{"arch": "unet", "train_examples": 203450, "blocks_per_level": 2, "l1_shrink": 0.003, "batch_size": 512, "decay_fraction": 0.3}
Rows from block 7 of a small image inpainting model, named by matrix and row number. Rows with one number belong to one channel. Each number is 128 + 24 x the weight over its row's rms, rounded and kept within 0 to 255. All counts start at 0. Numbers have three digits each.
After each channel's rows are labels from the 100 images, of 14848, where the channel reaches its highest value: "strongest on" is what is common among them. Only what is clearly more common there than usual is listed. The data: aerial photos of the United States (SatlasPretrain).
# convs0: first 3x3 conv (model.mid.1.convs.0.weight, 256x256x3x3, each kernel summed), inputs 74-110
# convs1: second 3x3 conv (model.mid.1.convs.1.weight, 256x256x3x3, transposed, each kernel summed), outputs 74-110

convs0.3:095159128121118120134136143125103120145191131147127124129118144127129118116187126144137129137123124120135132134
convs1.3:128131132114107111120144113153132138143163145153106088139135152121141120115185101198121135136146115136144124104
strongest on: crop field

convs0.111:120144137135140095128131140161093162141208138135115096112117136136140107118097142112143132122144131144136144135
convs1.111:136137144098107136136151119141133148144174147169099118137140167115133115112169102165124131120155129147149119096
strongest on: crop field

convs0.85:098130109126134155158129095123125099138152112103168149115118095134103129168163146124126124144151129155125138136
convs1.85:148098145122102147129136081153138159117131147149107094167153151124140175121131110146147142129136128124131118122
strongest on: building

convs0.223:143146132133102150136131116140150132132130132134113158131109120135120117141209123129123132128149113134151108137
convs1.223:122137124143130109110130127133109122134150139118120106100142122161139088138146138133151132134149125152149132128
strongest on: crop field

convs0.199:104151132127132119135131134147095147145207133139120113118115138133137112115159135134140130131127131144137140134
convs1.199:134118146117099124118146116151143143146145156164100100145144165119141123113188087179121134136164119141148110097
strongest on: crop field

convs0.236:146147131136107154136129111143146137133136131131111159129108117137119119140199127122125132126149117141149113138
convs1.236:124150144122092124116143122118101120128181137138124110111146140148149088140156131142168129132152116158160118107
strongest on: crop field

convs0.55:120155129137127133141129127143108147143193132136118126119107128140129115121186137129131130128126127139137134131
convs1.55:140134157114101133122142117142140138150168145170105102151162167117144124124156099182133133127152123144162125093
strongest on: crop field