A small image inpainting model, trained from scratch.
Model: 5M parameters, 32-pixel images, arch unet, norm layernorm, activation elu, widths [64, 64, 128, 256].
Rows from block 7 of a small image inpainting model, named by matrix and row number. Rows with one number belong to one channel. Each number is 128 + 32 x the weight over its row's rms, rounded and kept within 0 to 255. All counts start at 0. Numbers have three digits each.
Before each channel's rows are labels from the 100 images, of 14848, where the channel reaches its highest value: "strongest on" is what is common among them. Only what is clearly more common there than usual is listed. The data: aerial photos of the United States (SatlasPretrain). In brackets: how many of the 100.
# convs0: first 3x3 conv (model.mid.1.convs.0.weight, 256x256x3x3, each kernel summed), inputs 37-73
# convs1: second 3x3 conv (model.mid.1.convs.1.weight, 256x256x3x3, transposed, each kernel summed), outputs 37-73

strongest on: crop field (25)
convs0.55:162119181167117129149116207121131116135084128104157132113123126103153095109147090144108133134114142165094135094
convs1.55:138141179123135113126165085106178128126157133132046128163142136078160089090114053046136136083137154113138147094

strongest on: crop field (25)
convs0.199:165122196190113134139111181129144102115074135101142130111107122087162101120159057127093137124110144148098127094
convs1.199:120149151113130138135197101082195121117121134142030140157176133101164093070117055025142139070142155125132138081

strongest on: building (67)
convs0.85:138113181154141148117137025139099155154165145116145111099143159114133146153155129145162117113130154149181150157
convs1.85:119076171123135140146203073129167122111120124133046129168137125113131125098118084055130138071144124112138152120

strongest on: crop field (25)
convs0.111:147123179192126137148111175131140093113068134107144130128129132097160116118139030129061141109127116134105130108
convs1.111:114144209137125157131215108099177118146120113118019138131154138083166102068108019027156144055144156130161148080

strongest on: crop field (26)
convs0.223:141112130117114103120137242094115151180115125124171124102181125133123099104123184164145135163140169161058136101
convs1.223:100165077166142116138053083101128142119155196120172133146135133070112112146153147149112122142121113111075125164

strongest on: crop field (26)
convs0.3:164127184178105118128116184116148114124075139112128125102105103096148085112165072116119134127100180160078110085
convs1.3:122139161133125136146149084093190120099151174135081140146153123084146089088142066067138135085108148117120127085

strongest on: crop field (25)
convs0.236:142110136120117105127138247099114148182111122117173121104187131130128099102122179164140135158135156163069142105
convs1.236:128188141193132110114041077096130132123134171112167135133145138037111092119165112146107128123114134093089142133